From a checkpoint of a small contrastive audio-text model.
Model: log mel input, encoder arch vit, encoder norm layernorm_no_bias, encoder activation gelu, encoder patch size [16, 4], encoder width 256, text encoder activation gelu.
Data: trained on synthesized solo parts of chorales (CocoChorales), 39062 training examples, 67.5 epochs.
Rows from block 2 of the audio encoder of a small contrastive audio-text model, named by matrix and row number. Rows with one number belong to one neuron. Each number is 128 + 32 x the weight over its row's rms, rounded and kept within 0 to 255. All counts start at 0. After the name is the row's rms in percent of the matrix's.
After each neuron's rows are labels from the 100 clips, of 14848, where the neuron reaches its highest value: "top examples" is what is common among them; "band" is the frequency band that holds the peak. Only what is clearly more common there than usual is listed. The data: synthesized solo parts of chorales (CocoChorales). In brackets: how many of the 100.
# fc1: MLP up (encoder.blocks.2.mlp.fc1.weight, 1536x256), inputs 128-191
# fc2: MLP down (encoder.blocks.2.mlp.fc2.weight, 256x1536, transposed), outputs 128-191

fc1.92 092 [162 169 105 125 141  62  95 180 152 103 141 130 154 113 127 162 141 136 121 129 166 150  76 135 120 124 107 178 103 126  49  93 200 165 178 112  84 103 120 139 137 174 111 144 174 103 155 144 115  96  36 106  83 136 153 157 139 138 149 137  83 120  95 112]
fc2.92 091 [128 155 109 123 125 164 103  67 118  56 161 138 185 130 119 166 107 136 127 160 164  61 106 133  94 155 153 146  75 149 185  74 130 109 192 102 122 128  73 130 155 154 117 189 112 135 122 167 133  82 159 108 176 132 148 105 138 172 177 171 108 108 132 163]
top examples: note D#5 (80); violin (52); note C#5 (27)
band: 2000 to 4000 Hz (96)

fc1.542 089 [ 59  66 127 102 156 127 150  91  98 122 126  84 145 185 113 134 120 130 129 139 120 198 135 138  80 133 134 147 120 135 126 155  77 169  98 117 156  97 106 108 158  97 110 138 171 133 157 129 183  59 114 192 168 136 137  92  75 130 132 154  80 127 178 121]
fc2.542 090 [118 182 143 117 171 100 161 137 168 159 143 153 139  87 156 133 174 168 167  91  92  71  50 137 110 155 181 182 135 140 132  91 110 146 146 116 135 158 138  94 106 136 140 100 122 119 100 105 116 100  73 123 109 111  52 102 130 138  48 103 172 143 123 142]
top examples: note D#5 (46); violin (44); note E4 (34); note E5 (31)
band: 2000 to 4000 Hz (67)

fc1.361 098 [138 193  98 135 142  97 148 167 122 125 107 128 110 166 119 116 113 165 121 175 128 132 122 187 114 132 124 117 126  72  43 128 144 158  92 107 136  78 145 102 147  79  98 135 118 169 191 138  88 118 108  94 153 118 122 135 103 149 133 115 100 108  92  71]
fc2.361 085 [ 97 113 125  91 134 140 116 110 169 152  86 144 114 156 117  90 144 109 148 162 107 137 104 136 128 103 104 119 142 114  72 162 161 114 110 102 122 164 123 150 118 112  99 129 113 184 168 146  75 119 131 134 160  89 155 114 152  91 125 107 143 118 134  83]
top examples: viola (55); note E4 (41); note G#5 (34); note F#5 (31)
band: 2000 to 4000 Hz (72)

fc1.524 092 [119 188 155 163 109 127 148 168 101 197 143 151 133  93 124 135 147 126 156 112 141 115 100 106 110 115  96 154  64  78 116  74  90 171 111 139 164 152 131 160 202 141  95 136 114 178 162 117 134 109 118  58 209  72 115 126 140 106  69 122 121 149 105 106]
fc2.524 098 [115 153 114 157 107 114 103  88 155  88  98 130  75 124 143  98 170 169  54 134  90 173 104  56  83 164  70 153 109 209 160 123 143 184 166 176 100  91 190 137 131 105 164 180  98 189 110 131 129 135 117 105 150 118 166 102 119 110  53 140 144 142 156 111]
top examples: note G4 (48); violin (40); note F4 (39); viola (32)
band: 2000 to 4000 Hz (57)

fc1.566 101 [149 165  85  77 109 117 150 182 132  81 160  99  90 121 111 190 151 140 119 153 118 137 126 111  76 166  68 120 109 161 112 110  89 146 145 153 153 142 103 143 128 105 103 108 137 149 157 125  90 176 136  93 129  71 127  98 151 142  93 104 150 131 155 160]
fc2.566 102 [125  64 127 104 171 140 153 172 184 125  87 178 157 128 153 155 200 112 174 115 142 110 113 133 115 171 160  89 105 146 126 165 180 149 175  99 139 141 121 152 207 152 119  86  96 144 125  41 142 117 160 133  69 177 168 105 142  82 133 152 160 155 121 120]
top examples: note G#5 (93); instrument: violin (49); note F#5 (48); trumpet (42)
band: 2000 to 4000 Hz (97)

fc1.355 105 [126 112 140 105 120 124 101 111  70 135 127 144 118 194 115 100 139 120 147 150 133  94 160 126 126 114  89 118 101 142 104 115 115 134 142 129 175  69 131 141 157 175 123 160 144 109  76 124 131 129 154  94 157 140 147  85  81  87  86 120 100 148 183 138]
fc2.355 099 [155  89 163 112 135 117 157  84 121  83 162 151 112 136 158 112 100  90 154 117 120 154 139  92 123 185 127 125  70 141 125 101 133 115  91 118 165 164 130 174 127 135  65 138 142 140  64 104 148  95 108 174 131 101 128 115 134 113 166  95 150 101  90 138]
top examples: note G4 (89); note A4 (61); note G#4 (32); instrument: violin (32)
band: 2000 to 4000 Hz (100)

fc1.150 111 [139 197 121 122 118 193 150 149 102 136 207 112  78 129 212  88 129  82 142 158 102  90 149 130  92 121 180  70 105 108 125  91 133 139 135 166 140 117 148 136 165 114 106 177 194 153 144 141 100 122 162 146 125 134 134  88 148  81 151  88 133 146 152 206]
fc2.150 111 [111 131 171 149 110 117 143  88  99 118  82 163 165 169 138 125 144 109 133 157  81 109 125 126 155 134 180 116 179 163 120 144 178 179 141 142 188 114 109  80 163 125 128 167 126 161  97 163 112 155  93 154 103 159 129  91 111 147  86  72 102 134  69 122]
top examples: note G#5 (80); trumpet (54); note F#5 (31)
band: 2000 to 4000 Hz (93)

fc1.171 104 [ 91 102 122 117 156  95  92 146 107 119 135 154 165  95 131 118 175 159 113  90 154  87 136 155 161 126 122 106 186 113 110 116 103 105 162 188 158 196 127  74 115 166  99 155 109 212  96 156 158 108  97 148 123 127  83  96 128 117 104 137 124 114 147 130]
fc2.171 095 [173 126  84 161 219 198 171 101 153 135 129 104 104 142 167 163 115 115 103 140 109  83  95 102 121 117 163 136 144 132  95  93 170 147 156  88  94 119  85 175 138 138 138 125 140 137 130 122 124 117 104 112 155 133 109 110 136 162 143 186  64 122  92 117]
top examples: note G5 (49); violin (45); note C5 (40); note D#5 (36)
band: 1000 to 2000 Hz (83)

fc1.486 101 [183 168 130 124 149 165 116 117 117 107  83 129 119 141 174 155 148  87 117 180 127 151 149  63 161  87 155 195 150  71 122 114 161 150  76 143 196 102 137 102  91  93 172 148 130 152 115 120 148  45  80 118 122 135 141  89 154  94 170 109 151 124 135 143]
fc2.486 097 [201 111 125 153 141 128 117 128  88  95  60  40  86 144 139 124  81 102 109 126 112 121 116 122  68 165 123 141 117 124 128 134 146 126 126 108 148 162 133  86  88 129  84 168 149 181 118 200 133  91 131 130 108 104 142 145 133 119 108 134 159 138 157 107]
top examples: violin (90); note G#5 (67); note F5 (51); note F#5 (29)
band: 4000 to 8000 Hz (52)

fc1.617 119 [147  86 100 186 119  90 139 133 133 166 129 175 156 199 184 165 118 176 137 142 122 166 174 134 131 107 159 130 123 137 125 107 139  87 162 136  93 110 117 124 132  60 206 162 174 156 150  61 137 112 144 157 130 141  32  93 109 168  89 109 142 169  63 155]
fc2.617 120 [ 96 117 142 141  71 122 143 100 120 176 125 147 140 134 115 109  92 195 112  54 141 160  95 140 100 109 123  65 182 175 109 119 166 153 175 199 125 195 138 177 150 137 144 209 189 129  95 143 134 115 162 170 141 143 138 101 138 119 161  78 104 120  97 194]
top examples: viola (65); note E4 (46); note G#4 (43); note F#4 (33)
band: 250 to 500 Hz (99)

fc1.706 095 [102 144  81 110 187  67  89 168 125 142 107 156 130 133 140 147 128 157 141 145 159 109 137 136 121  81  72 124  72 104  87  67  96 145  83 111 102 181  84 140 125 139  84 103 156 128 129 153 194 110 156 131 109 138  93 163 122 110 127  83  93 123  84 123]
fc2.706 100 [177 189 121 171 148 130 156 142  66 121 144 109 119 166 210 134 129 160 149 146  83  74  69  68 110 150 170 121 109 150 125 113 145 109 163 120 144  57  82 124 121 115 141 181 106 132  95 145 144 128 125  96 124 135 135 123 142 108 103 108  77 145  85 121]
top examples: note G5 (100); flute (49); note F#5 (46); note F5 (32)
band: 2000 to 4000 Hz (100)

fc1.435 109 [ 93 150 153 126  93 181  89 177 166 135 127 141 117 152 149 148 146 145 218 144  75 124 104 103 156 143 100  92 147 110 166  89  92  94 138 195 105 126 120 147 117 168 125 109 144 124 158 107 109 148 147 121 134 135 153 147 150  98 119 167 114 148 131 168]
fc2.435 098 [171 116 167 171 119 144  54  76 138 153 141  89  85 173  77 164  77 141 120 159  85  79  88  98 158 126 127 186 106 156  95 149  92  98 169 117 120  89 191  67 148 132 102 162 150  98 109 109 131  65 120 153 130 100 105 130 174 160 187  86 199  48 130  82]
top examples: note G5 (96); violin (45); flute (34); note D#5 (33)
band: 2000 to 4000 Hz (96)

fc1.390 094 [142 113 176 133 141 154 139 112 103 102 143 113 141 121 203 116 142 123 107 121 102  96 137  86  84 136 158 116 154  96 152 121 106 162 131  82 141 148 171  87 117  89 103 109 133 182 151  99 123 132 156 153 127  89  97 167  89 123  77  99  88  81 156 160]
fc2.390 093 [175 145 110  77 100 195  75 116 115 119 164 106 183 145 135 122 167  99 183  88 132 107 155 117 162 143 103 106 129  97 149 129 111 149  39 167  82 171 128 169 100 105 122 149 135  83 106 149 177 170 118 123 133 130 145 148  64 157 102  82 123 157  99  83]
top examples: note G#5 (100); trumpet (50); violin (34)
band: 2000 to 4000 Hz (97)

fc1.498 123 [ 94 145 113 127 152 111  82 120 144  57 121 124 125 100 131 103 173 113  84 123 135 157 111 144 151 151 134  85  98 127  98  97 126 137 141 130 153 116 135 138 105  67 150 154 140 148 115  98  87  67 154 163  98  97  98  69 183 109 176 166 152 129 143  92]
fc2.498 119 [127  80 124 180 150 135 138 133  59 131  80 146 146 177 130 157 119 135 110 125 111 130 105 153 167 117 171 102 121 125 125 138 113 111 128 166 170 154 135 128 161  98 115 142 126 121 108 125  96 117 115 113 122 152 138 139 154 145 145 114  97  85 186  92]
top examples: viola (55); note D#4 (50); note E4 (30); instrument: flute (25)
band: 250 to 500 Hz (94)

fc1.591 115 [164 135 167 102 133 104 174 190 120  82 110 114 119 115 173 109 146 136 141 193  72 112  99 120 135  76 202 119 159 114 127 133 125  51 112 161  92 119 117 140  87 108  93 110 126 134 115 153 101 115  93 168 110 146 135 108 119 112 151 118 113 138 132 120]
fc2.591 115 [129  80 135 152 183  73  68 142 127 125  60 160 141  97 126 165 132  78 154 143 104 164  98 172 172 106  13  96 131 129 122 176 179 131 133 128  81 145 132 133 126  94 101 139  91 205  92 103 168  98 148 107 122 103 201 146 119 138 147  75 100 138 157 134]
top examples: tuba (97); note E3 (87); note B3 (35); note A3 (30)
band: 250 to 500 Hz (100)

fc1.531 102 [204 119 141 156 160 142 123 128 114 144 120 176 106  77 115 169  72 149 130 107  95 107 120 130 109 108 145 104 171 135 151 111 103 169  81 139 114 138 140 111 151 139 109 133  99 128 144 157  99 141 159 137 121 114 143 106 104  73  83 117 126 174 166 139]
fc2.531 107 [141 107 164 161 171 102 118 120 165  90 195 138 108 140 200 107 123 140 114 121 147 123 163 117  81 109 150 102 218 137 134 166 120 107  95  76  97 156 191 179  83 125 155 163 122 177 177 112 132 149  68 109 166 114 112 162 102  93  59 141 135 160 164 140]
top examples: note C#5 (95); note D#5 (86); trumpet (78)
band: 1000 to 2000 Hz (99)

fc1.720 103 [ 73 190 108 147  96  92  89 101 158 185 142 133  94 156  76 133 149 145 139 122 144 146 151 121  96 201 156 129 122 114 148 142 135 102 145  59 125 126 179  94 118  98 137  82 132 143 158 106 179  27 108 118  88  72 101 152 124 180 131 200 139  24 162 179]
fc2.720 096 [138 161 150 128 153 105 183 161  79 181 160 136  94 213  93 130 101  96 108 180 120  98 120 155 121  94  87 146 152 185 157 116 110 218 188 100 140 133  95 117 107 162 131 157 119 178 141 209 165  75 119 125 167 127  93 206  88 148 177 146 134 126 129 140]
top examples: viola (78); note F4 (77); note G4 (44); note E4 (26)
band: 2000 to 4000 Hz (80)

fc1.324 109 [127 118 105 119 170 127 125 124  96 136 104 117  77  95 152  93 139 150  82 175 110 209 159 168 109 120 156 163  85 143 128  86 101 152 103 125 142 133 138  73 125 188 123 136 128 106 175 135  83 113 130 138 194 124 106 172 153  95 118  95 142 102 105 104]
fc2.324 104 [ 85 151 217 185 133 165 113  80  82 115 149 102 177 133 164 114  73 158 143  98 151 106 177  90 130  94 146 129  93  54 205  85 154 153 163  93 149  98 130 133  94 205 189 142 154 130 140 142 149 152 189 147 169 137 165 144 163 123 105 142 120 120 110 116]
top examples: note D#5 (100); violin (100); note F5 (47); note F#5 (29)
band: 250 to 500 Hz (100)

fc1.669 088 [151 151  98  51 129  90 134 127 106  94 174 143 170 184 148 102  96 140 169  98 134 164  86 110 109 157 156 168 111 102  99 181 103 122  96 144 155 150 121  57 146 217 125 169 127 135 103 127 169 112 154 154 165  91  94 176 126  98 142 108 150 111 108  94]
fc2.669 092 [ 88 156 112  81  92  91 137 167 115 165 128 101 144 138 140  78 170 127 123 125 133 126 154 124 131  98 177 169 127 133 104 150  98 172 113 172 182 132 172 163 124 139 122 114  82  95 154 216 146 130 160 137  87 121 126 113 133 111 178  83 112 124 139 107]
top examples: violin (73); note G5 (72); note F5 (34)
band: 1000 to 2000 Hz (98)

fc1.3 090 [138 146 129 112 145  94  96 121 114 100 152 165 181 142 160 143 122 177 105 153 155 153 139 114 115  87 147 122 178 116 134  92  82 160 153 153  99 126 147 143 150 117 180  77 108 161 130 111  70  73  94  97 173 178  88 106 154  79 148 211 148 195 188  68]
fc2.3 095 [106 109  50 130 100 111 103 145 133 172 144 121  98  88 121  89 120 111 112 117 143 143 122  84  77  81  92  86 219 129 111 164 107  92 108 168 116 104 113 155 161  89 169 165 147 139  89 182  87 123 155 106 138 143 123 127 101 177 111 137 107 153 164  91]
top examples: note C#5 (91); note F#5 (32); flute (31); note D#5 (31)
band: 1000 to 2000 Hz (90)

fc1.487 097 [131 188  36 110 162  79 160 109 136 155 170 121 167  96 119 104 103 152 166 180 128 129 166 127 127 139 171 181 146  99  90 149 158 113 129 161  94 104 113 137 169 171 143  90 184  44  95  80 122 156 132 128 115 134 131 140 139 136 121 128 183 108 128 175]
fc2.487 093 [ 86 182 117  97 138 122 113 124 129 111 130 157 129 154 108  84  93 166 161  70 141 118 118  46 114 122 119 141 160 102  90 125  80  91 154 102 144 140  91  62 139 128 100  88 112 138 133 149 115  96 102 180 125 130 154 151 129 112 109  91 121 167  82 116]
top examples: note D#5 (79); note G5 (50); trumpet (44); note F#5 (29)
band: 2000 to 4000 Hz (96)

fc1.694 099 [123 163 157 128 161 129 126 104 149  93 132 138 161 117  89 151 126 156 155 155 116 124 133 102 113  37 117 125 101 133 178 176 154 139 165 146 126  83 174 106 147 123 136 114 145 140 127 121 157  92 174 164 139 133 126 109 109  71  95 160 135 130 137 107]
fc2.694 096 [151 128 126 117 153 124 146 128 125  91 106 153 104 133 126  90 149 142 124  69 108 144 145 127  95  85 124 131 161 136  92 149  88 149  72 171 114 139 120 146 106  79  91  77 149 131 152 109 148  57 100 133 115 142 172 122  88 105 121  80 179 134 142 112]
top examples: tuba (98); note D#3 (51); note D3 (49)
band: 250 to 500 Hz (100)

fc1.700 100 [131 160  97 108  93  80 132 108  82 146  77  60 110 126 176 159 156  99 169 161 122 121 111 108 170 103 186 129 146 150 115 121 146 131 121 185 183 204 132 117 131  99  77 147 119  87  90 139  89 138  93 108  59 179 119 118  58 103 119  96 144  78 107 169]
fc2.700 103 [160 175 107 124 151 115 115 138 134 121 165 124 104  85 145 213 169 117  71 137  71 128 138  86 126  49 135 184 118 141 101 119  95 121 140 132  99 204 148 123 108 157 155 151 183 131  95 217  82  78  95  95 162 146 167 179  81 115 153 159 129 158 107 143]
top examples: note G5 (79); note E5 (62); trumpet (58); note F#5 (41)
band: 4000 to 8000 Hz (88)

fc1.363 111 [130 148 104 112 122 135 140  97 162 158  93 139  73 130 101 161 100 193  66 144 145 171 112 161 212  71  93 164 121 180  92 168 141 102 146 125 132 185 138 125 120 156 161 104  99 112 103 153 102  91 134 146 117 107 167 152  70 114  65  94 131 168  76 126]
fc2.363 102 [135 113  99 118  96 153 143 154 149 148 134 154  60 101 155 146 141 164 122 101 214 122 169 158 147  74  75 150 100 165 173 151 100  90 128 141 185  53 143 138 131 176 113 151 119 114 111 117 119 116 143  93 138  83 111 166 149 123 157 181 161 195 136 177]
top examples: note C#5 (84); note B4 (60); trumpet (35); instrument: oboe (31)
band: 1000 to 2000 Hz (84)

fc1.690 109 [152 150 147 102 125 136  95 135 143 152 100 133 166 110 150 156 186 139 134 115 146 127 121  76 131 172  52 132 108 120  97 139 185 138 129 151 147 158 127 170 124 126  99 120 154  86  98 115 141 158 106 139 135 110  86 101 129  64  67 122  84  93 142 123]
fc2.690 107 [177  49 167 181 133  91 118 159  97 142  95 180  81 129 179 117 105 105 155 158  83  96 100 101  98 157 125 124  87 171 116 113 122  95 151  99  52 104 146 130 150  65 113 161 138 105 121 144  89 140 104 160 194 152 120 105 144 149 104 151  96 139 108 150]
top examples: note G5 (82); note F5 (55); trumpet (43); flute (27)
band: 2000 to 4000 Hz (87)

fc1.605 147 [134 181 128 166 116 112 133  83 126 164 148 165 122 175 111 153 136 151 115 140 110 140 123 134 147 113 106 122 149 162 135 130 118 128 123  97 127 192  88 142  96 145 171  95 143 138 130 202  90 108 137 120 168 139 122 162  96  58  99 137 238 129 131 111]
fc2.605 139 [109  78 117 132 141 121 142 146  87 130 121 143  62  86 128 134 142 161 111  86 176  84  98 127 120  79 134 100 187  99  89  59  63 156 147 124  54 142 176 145 135 124  88 130  60 148 173 163 135 144 148 125 152 113 105 138  90  64 127 180 157 163 132 115]
top examples: note C#5 (100); note B4 (72); oboe (49); instrument: flute (44)
band: 250 to 500 Hz (100)

fc1.595 100 [132 185 173  83 140 157  71 164  48 114 135 114 140 113 188 118 122 121 127 108 139 134 106 135 109 111  99 165 136  39 166 136 121 168 110 155 106 137 129 120 130  96  90 122  86 130 166 149 111 155 108 145 152 111 159  70 108 194  99 158 135 145 112  85]
fc2.595 094 [135  94 162 104  73  74 167 107 119  93 140  65 144 145 168 117 167 153  76 134  54  94 139 137 130 143 118 158 110 135 151 105 132 137 139 128 170 108 151 125 133 151 114 143 137  70 168 142  96 170 113 152 122 162 121 122 118 135 123  71  97  99 111 118]
top examples: violin (91); note G#5 (62); note F#5 (38); note E5 (31)
band: 1000 to 2000 Hz (86)

fc1.742 091 [113 165 108  63  73 179 143 166  96 159 126 148 174 150  61 118 132 159 103 135  84 156 154  70 215 108 154 149 104  89 104 154 112 106 141 130 121 147 123 108 135 153 118  88 139 172 130 102 108 145 135 148 144 147 124 167 133 161 143 129 149 139  95  85]
fc2.742 098 [125 144  87 136 133 179 107 147  60 110 162 142 117 173 133 145 137 116 122 177  74  56 127 152 140 163 128 119 132 183 150  91 161 124  84 114  96  96  89  77 100  54 143 139 137 163 139 105 143  93 166  69 119 103 132 156 104 153 139 121  97 129 141 156]
top examples: violin (99); note D5 (60); note F#5 (48); note E5 (34)
band: 4000 to 8000 Hz (63)

fc1.558 108 [169 172 183 106 137  99  94 196 167 145  92 105 125  98 112 148  94  85  88 116 116 154 156 158 128  75 143 109 108 121 123 173  96 146 143  92 139 121 166  97 180 139 162 144 121 107 185  77 180 142 124  95 131  31  85 142 150 114 138  98 119 145 132 158]
fc2.558 109 [137 134 115 144 164 129 120  78 144 114 135 123  96 147 152  98 102 119 184 132  74 117 145 138 115 123 166 105 150 156 150 129 142 137 106  84 121 154  67 151  97 154  95 119 138 132 111 130 192 142 154 152  98 172 105 197 152 139 112  97 134 135  62 121]
top examples: tuba (100); note A3 (69); note G#3 (37); note E3 (26)
band: 2000 to 4000 Hz (60)

fc1.216 089 [112 124 103  83  85  90 125  50 102 141 126 126 101 107 136 132  89 128  93 113 165  90 141 178 131 141 102 118 143 128 164 106 170 163 140 185 133 130 127 177 129 192  87 137 165 113 134 160 116 117 122 125 187 143 125 116 124 176 158 139 102 157 112 112]
fc2.216 096 [187 156 137 160  96 180  82  76 136  96  67 139 143  96 102 115 101 142 105 210 131 143  79 120 201 151 181 172 194  73  96 150 122 154  90 174 136 159  62 130 153 111 166 149 104 106 141 130 135 101 129 190 120 128 104 102 134 144 133 165 143 174 165 125]
top examples: violin (71); note E5 (56); note D#5 (49); note G4 (44)
band: 4000 to 8000 Hz (91)

fc1.532 090 [ 86  82 134 206 189 128 165 150  98 146  61 131 145 128 124 135 170 167  95 176 141 145 141 138 179 134 185 130 161 108 111 105 132 186 122  97 131 127  85  80 145 147  93 174  87 144 134 133 163  98  84 187 141 134 174 169 150  86 156 209 161 109  92 134]
fc2.532 088 [148 127 137 112  88 166 184 140 114 129 106 111  53 132  84 191 142 133 116 150  73 136 157 158 154  97 137 102 174 200  98 139 120 148  98 157 157  92 144 108 135 154 196 104 121 103  50 153 173 155 111 113 182 144 155 166  93 156  87 133 140 122 123 116]
top examples: note C#5 (66); horn (62); note B4 (43); note C5 (30)
band: 1000 to 2000 Hz (66)

fc1.723 095 [176 113  65 174 136 136 143 152 187  88 150 211 151 149 137 167 121 113 151 151 145 164 119 115  92 174 168  95  96 120 171 103 151 124 147 106 114 172  76 134 136 107 170 181 125 116 110 110 154  91 135  92 107 169  99 166 179  89  51 185 126  86  97 147]
fc2.723 095 [109 130 124 119 164  44  82 144 124 167  89 178 136 102 119 116 144  95 115 118 152 124 129  78 144 124 125 115  96 146 135 170 142 195 163  97 118 103 107 214 191  95 128 146 124 140  99 165 155 185  81 116 153 130 121 135  72 151 171 150 117 103 209 150]
top examples: violin (100); note F5 (96); note D#5 (73); note G5 (28)
band: 2000 to 4000 Hz (100)

fc1.722 103 [114 147 108 100 147 142 104 134 164 156 118 112 135  91 124  69  96 135 138 179 135 124 109 123  79 170 138  84 153 153 133  92 168 179 190 160 128 244 173 220 113 119 124 149  81 186 165  82  92 105 132 112 135 114 108 123 167 124 106 167 118 161 155 101]
fc2.722 099 [157  77 109 160 109 148 103  94  60 158 141 130 114 165 159 128 129 122 122  75 145 184 148 128 180 147 174 111 124 160 117  80 107 171  74 128 155 165 114 159 185 109 165 154  85 114 107 132  77  90  92 121 120 134  83  99 104 118 109 110 118 142 127 121]
top examples: tuba (67); note B2 (26)
band: 250 to 500 Hz (51)

fc1.79 104 [ 90 120 130 147  91 169 184 181 106 189 143 144  88 144 138 117 177 210 119 150  95 108 137 152 141  93  82  98  90 176 105 100 119 145 134 150 113  98  70 207 162 146 153 176 148 153 110 125 140 172 132 158 157 131 122 131 144  69 133 159 104 140 106 133]
fc2.79 099 [135 145  97 171 117 153 141 170 177  99 133  83  85 129 181 110  99 142 192 152 150  81  66 175  86 118 133 131 113 137 105 126 142 137 145  90 127 138 118 126 102 120 160 155 177 134 137 140 146  49 150 105  73 123 123 135 146 101 140 155  92 151 140 151]
top examples: note G5 (50); note G4 (50); violin (50); note F5 (49)
band: 2000 to 4000 Hz (100)

fc1.208 106 [ 85 165 121 149 152  57  53 110 165 127 119 139 171 132 157 135 109 109 204 167 145 133 111 135 119 146 192 108  68 127 116  92 157 147 187 111  76 129 133 101 101 121 128  91  74 111  60  78 181 159 119 143 132  96 147  66 146 157 189 129 134 107  82  43]
fc2.208 097 [ 96 122  82 165  96 122  93 139  97 116 119  92  84 187 129 154 117 114  61 151 116  70 132 147 157 154 164 148 111 116 187  95 120 137 148 162  86 124 115 184 140 111 154 127 164 106  90 126  99 106 106  91 135 119  72 156 127 121 136 121  88  75 120 130]
top examples: tuba (96); note G#3 (68); note G3 (46); note A3 (46)
band: 2000 to 4000 Hz (63)

fc1.725 092 [122 212  92 127 113  97 171 178  95 134 182 131  86 103 124  97 112 111 160  67 134 164 119 137 157 205 139 155 121 114 115 129 144 173 169 119  82  84 134  78  92 150 121 160 117 110  63 103 180 105  86 177 180 126 144 121 184 129  92 120 144 123 152  84]
fc2.725 095 [164 189  78 153 122 107  98  92 140 185 181 101 141 104 157 132  91 138  98 165 124  76  93 104 152 162 183  97 115 150 136 158 161 163 123 128 111 172 133 168 107 113 113 126 134 167 118 132 143 103 165 132 101 107 161  94 207 152  65 121  98 194 106 172]
top examples: note D#5 (80); note C#5 (47); horn (29)
band: 1000 to 2000 Hz (100)

fc1.81 096 [104 100  77 133 145 129  87 188 142 124 129 130 115 131 164 150  93 102  75 120  99  87  78 128  99 130 150 184 184 137 149  89 108 141 176 102 107  72 157 121 108 146  91 151  89  73  97 198 146 118 107  92 157 125  61 145  96 191 145 121 134 149 150 131]
fc2.81 091 [108 136 164 103 161 175 133 167 122 127 126 170 118  99  34 101 156  57  77  94  95 179 131  77 134 117 109 106 127 132 135 110 148 138 109 121 127  58  72 171 135 153 179 170  71 135 167 123 149 131  71 145 176 165  67 150 117 155 103 149 109 114 156 121]
top examples: viola (75); note G4 (52); note F4 (49); note D4 (32)
band: 2000 to 4000 Hz (69)

fc1.201 096 [202 114  57 106 122 161 158  82 123  99 135  96 154 108  82 126 112 101 113 104 118 170 117 115 137 126 109 130 174 167 115  95 146 127 165  84 134  90 133  90 149 118  95 128 138 131 121 124 100  89 170 171 176 192 157 162 147  80 143 192 128 177 104  32]
fc2.201 101 [ 79  90 150 126 141 142 115 152 153 131 131 176 126 184 126 123 108 112 136  93  80 103 115 157 108  60 141 208 168  50 150 124 188 158 154 160 151  83 121 159  95 127 131 135  74 131 134  48 126 120 125 113 129  99  84  90 151 151 158 112 105 103 109  66]
top examples: note G4 (100); horn (57); note A4 (44); note A#4 (27)
band: 1000 to 2000 Hz (100)

fc1.416 101 [ 89 156 172 109 155 150 134 185 109 158 115 113  87 102 108 129 191  99 185  99 140 149 147  94 133  97 135 146 158 147 154  49 121 139 116  74 136 159 124 137 129 149 114 166  57 114 137 137 120  71 149 111 115 116 111 135 166 130 144  68 149 160 134 143]
fc2.416 106 [161 120 114  74 131  86 161 100  94 150 205 151 159 178 130  90 166 129 103 163  93 157  70 106 102 135 147  93 148 182  70  76  83 170  88 154 141 153  76 123 105 112 137 155 141 162 126 150 113 122  99 135  95 133 138 117 167 128 116 129 116 136 131 128]
top examples: note G#5 (55)
band: 2000 to 4000 Hz (74)

fc1.565 100 [ 52  84 124 182 177 135 105 158 101  85 139 138 127  64 107 132 136 127 147  99 174  97 129 108 173 102 161 145 139 148  86  96 161 186 142 116  64 123  74 118 124 130 197 184 150  99 148 143 123  92 180  80  98 104 114 132 113 160 152 105 135 104 104 103]
fc2.565 095 [173 154 132  66 127 150 137  93 149 107 171 150  67  90 147 102  88 140  99 185 164  88  74 164 111 111 124 156  73 109 127 116 137 139 102 166  95 113  95 178  87 124 141 158 124 119  71 115 136  80 157 152  99 167  73  78 106 112 118  62 134  84 157  80]
top examples: tuba (61); note C4 (60); note D4 (54); note C#4 (41)
band: 2000 to 4000 Hz (100)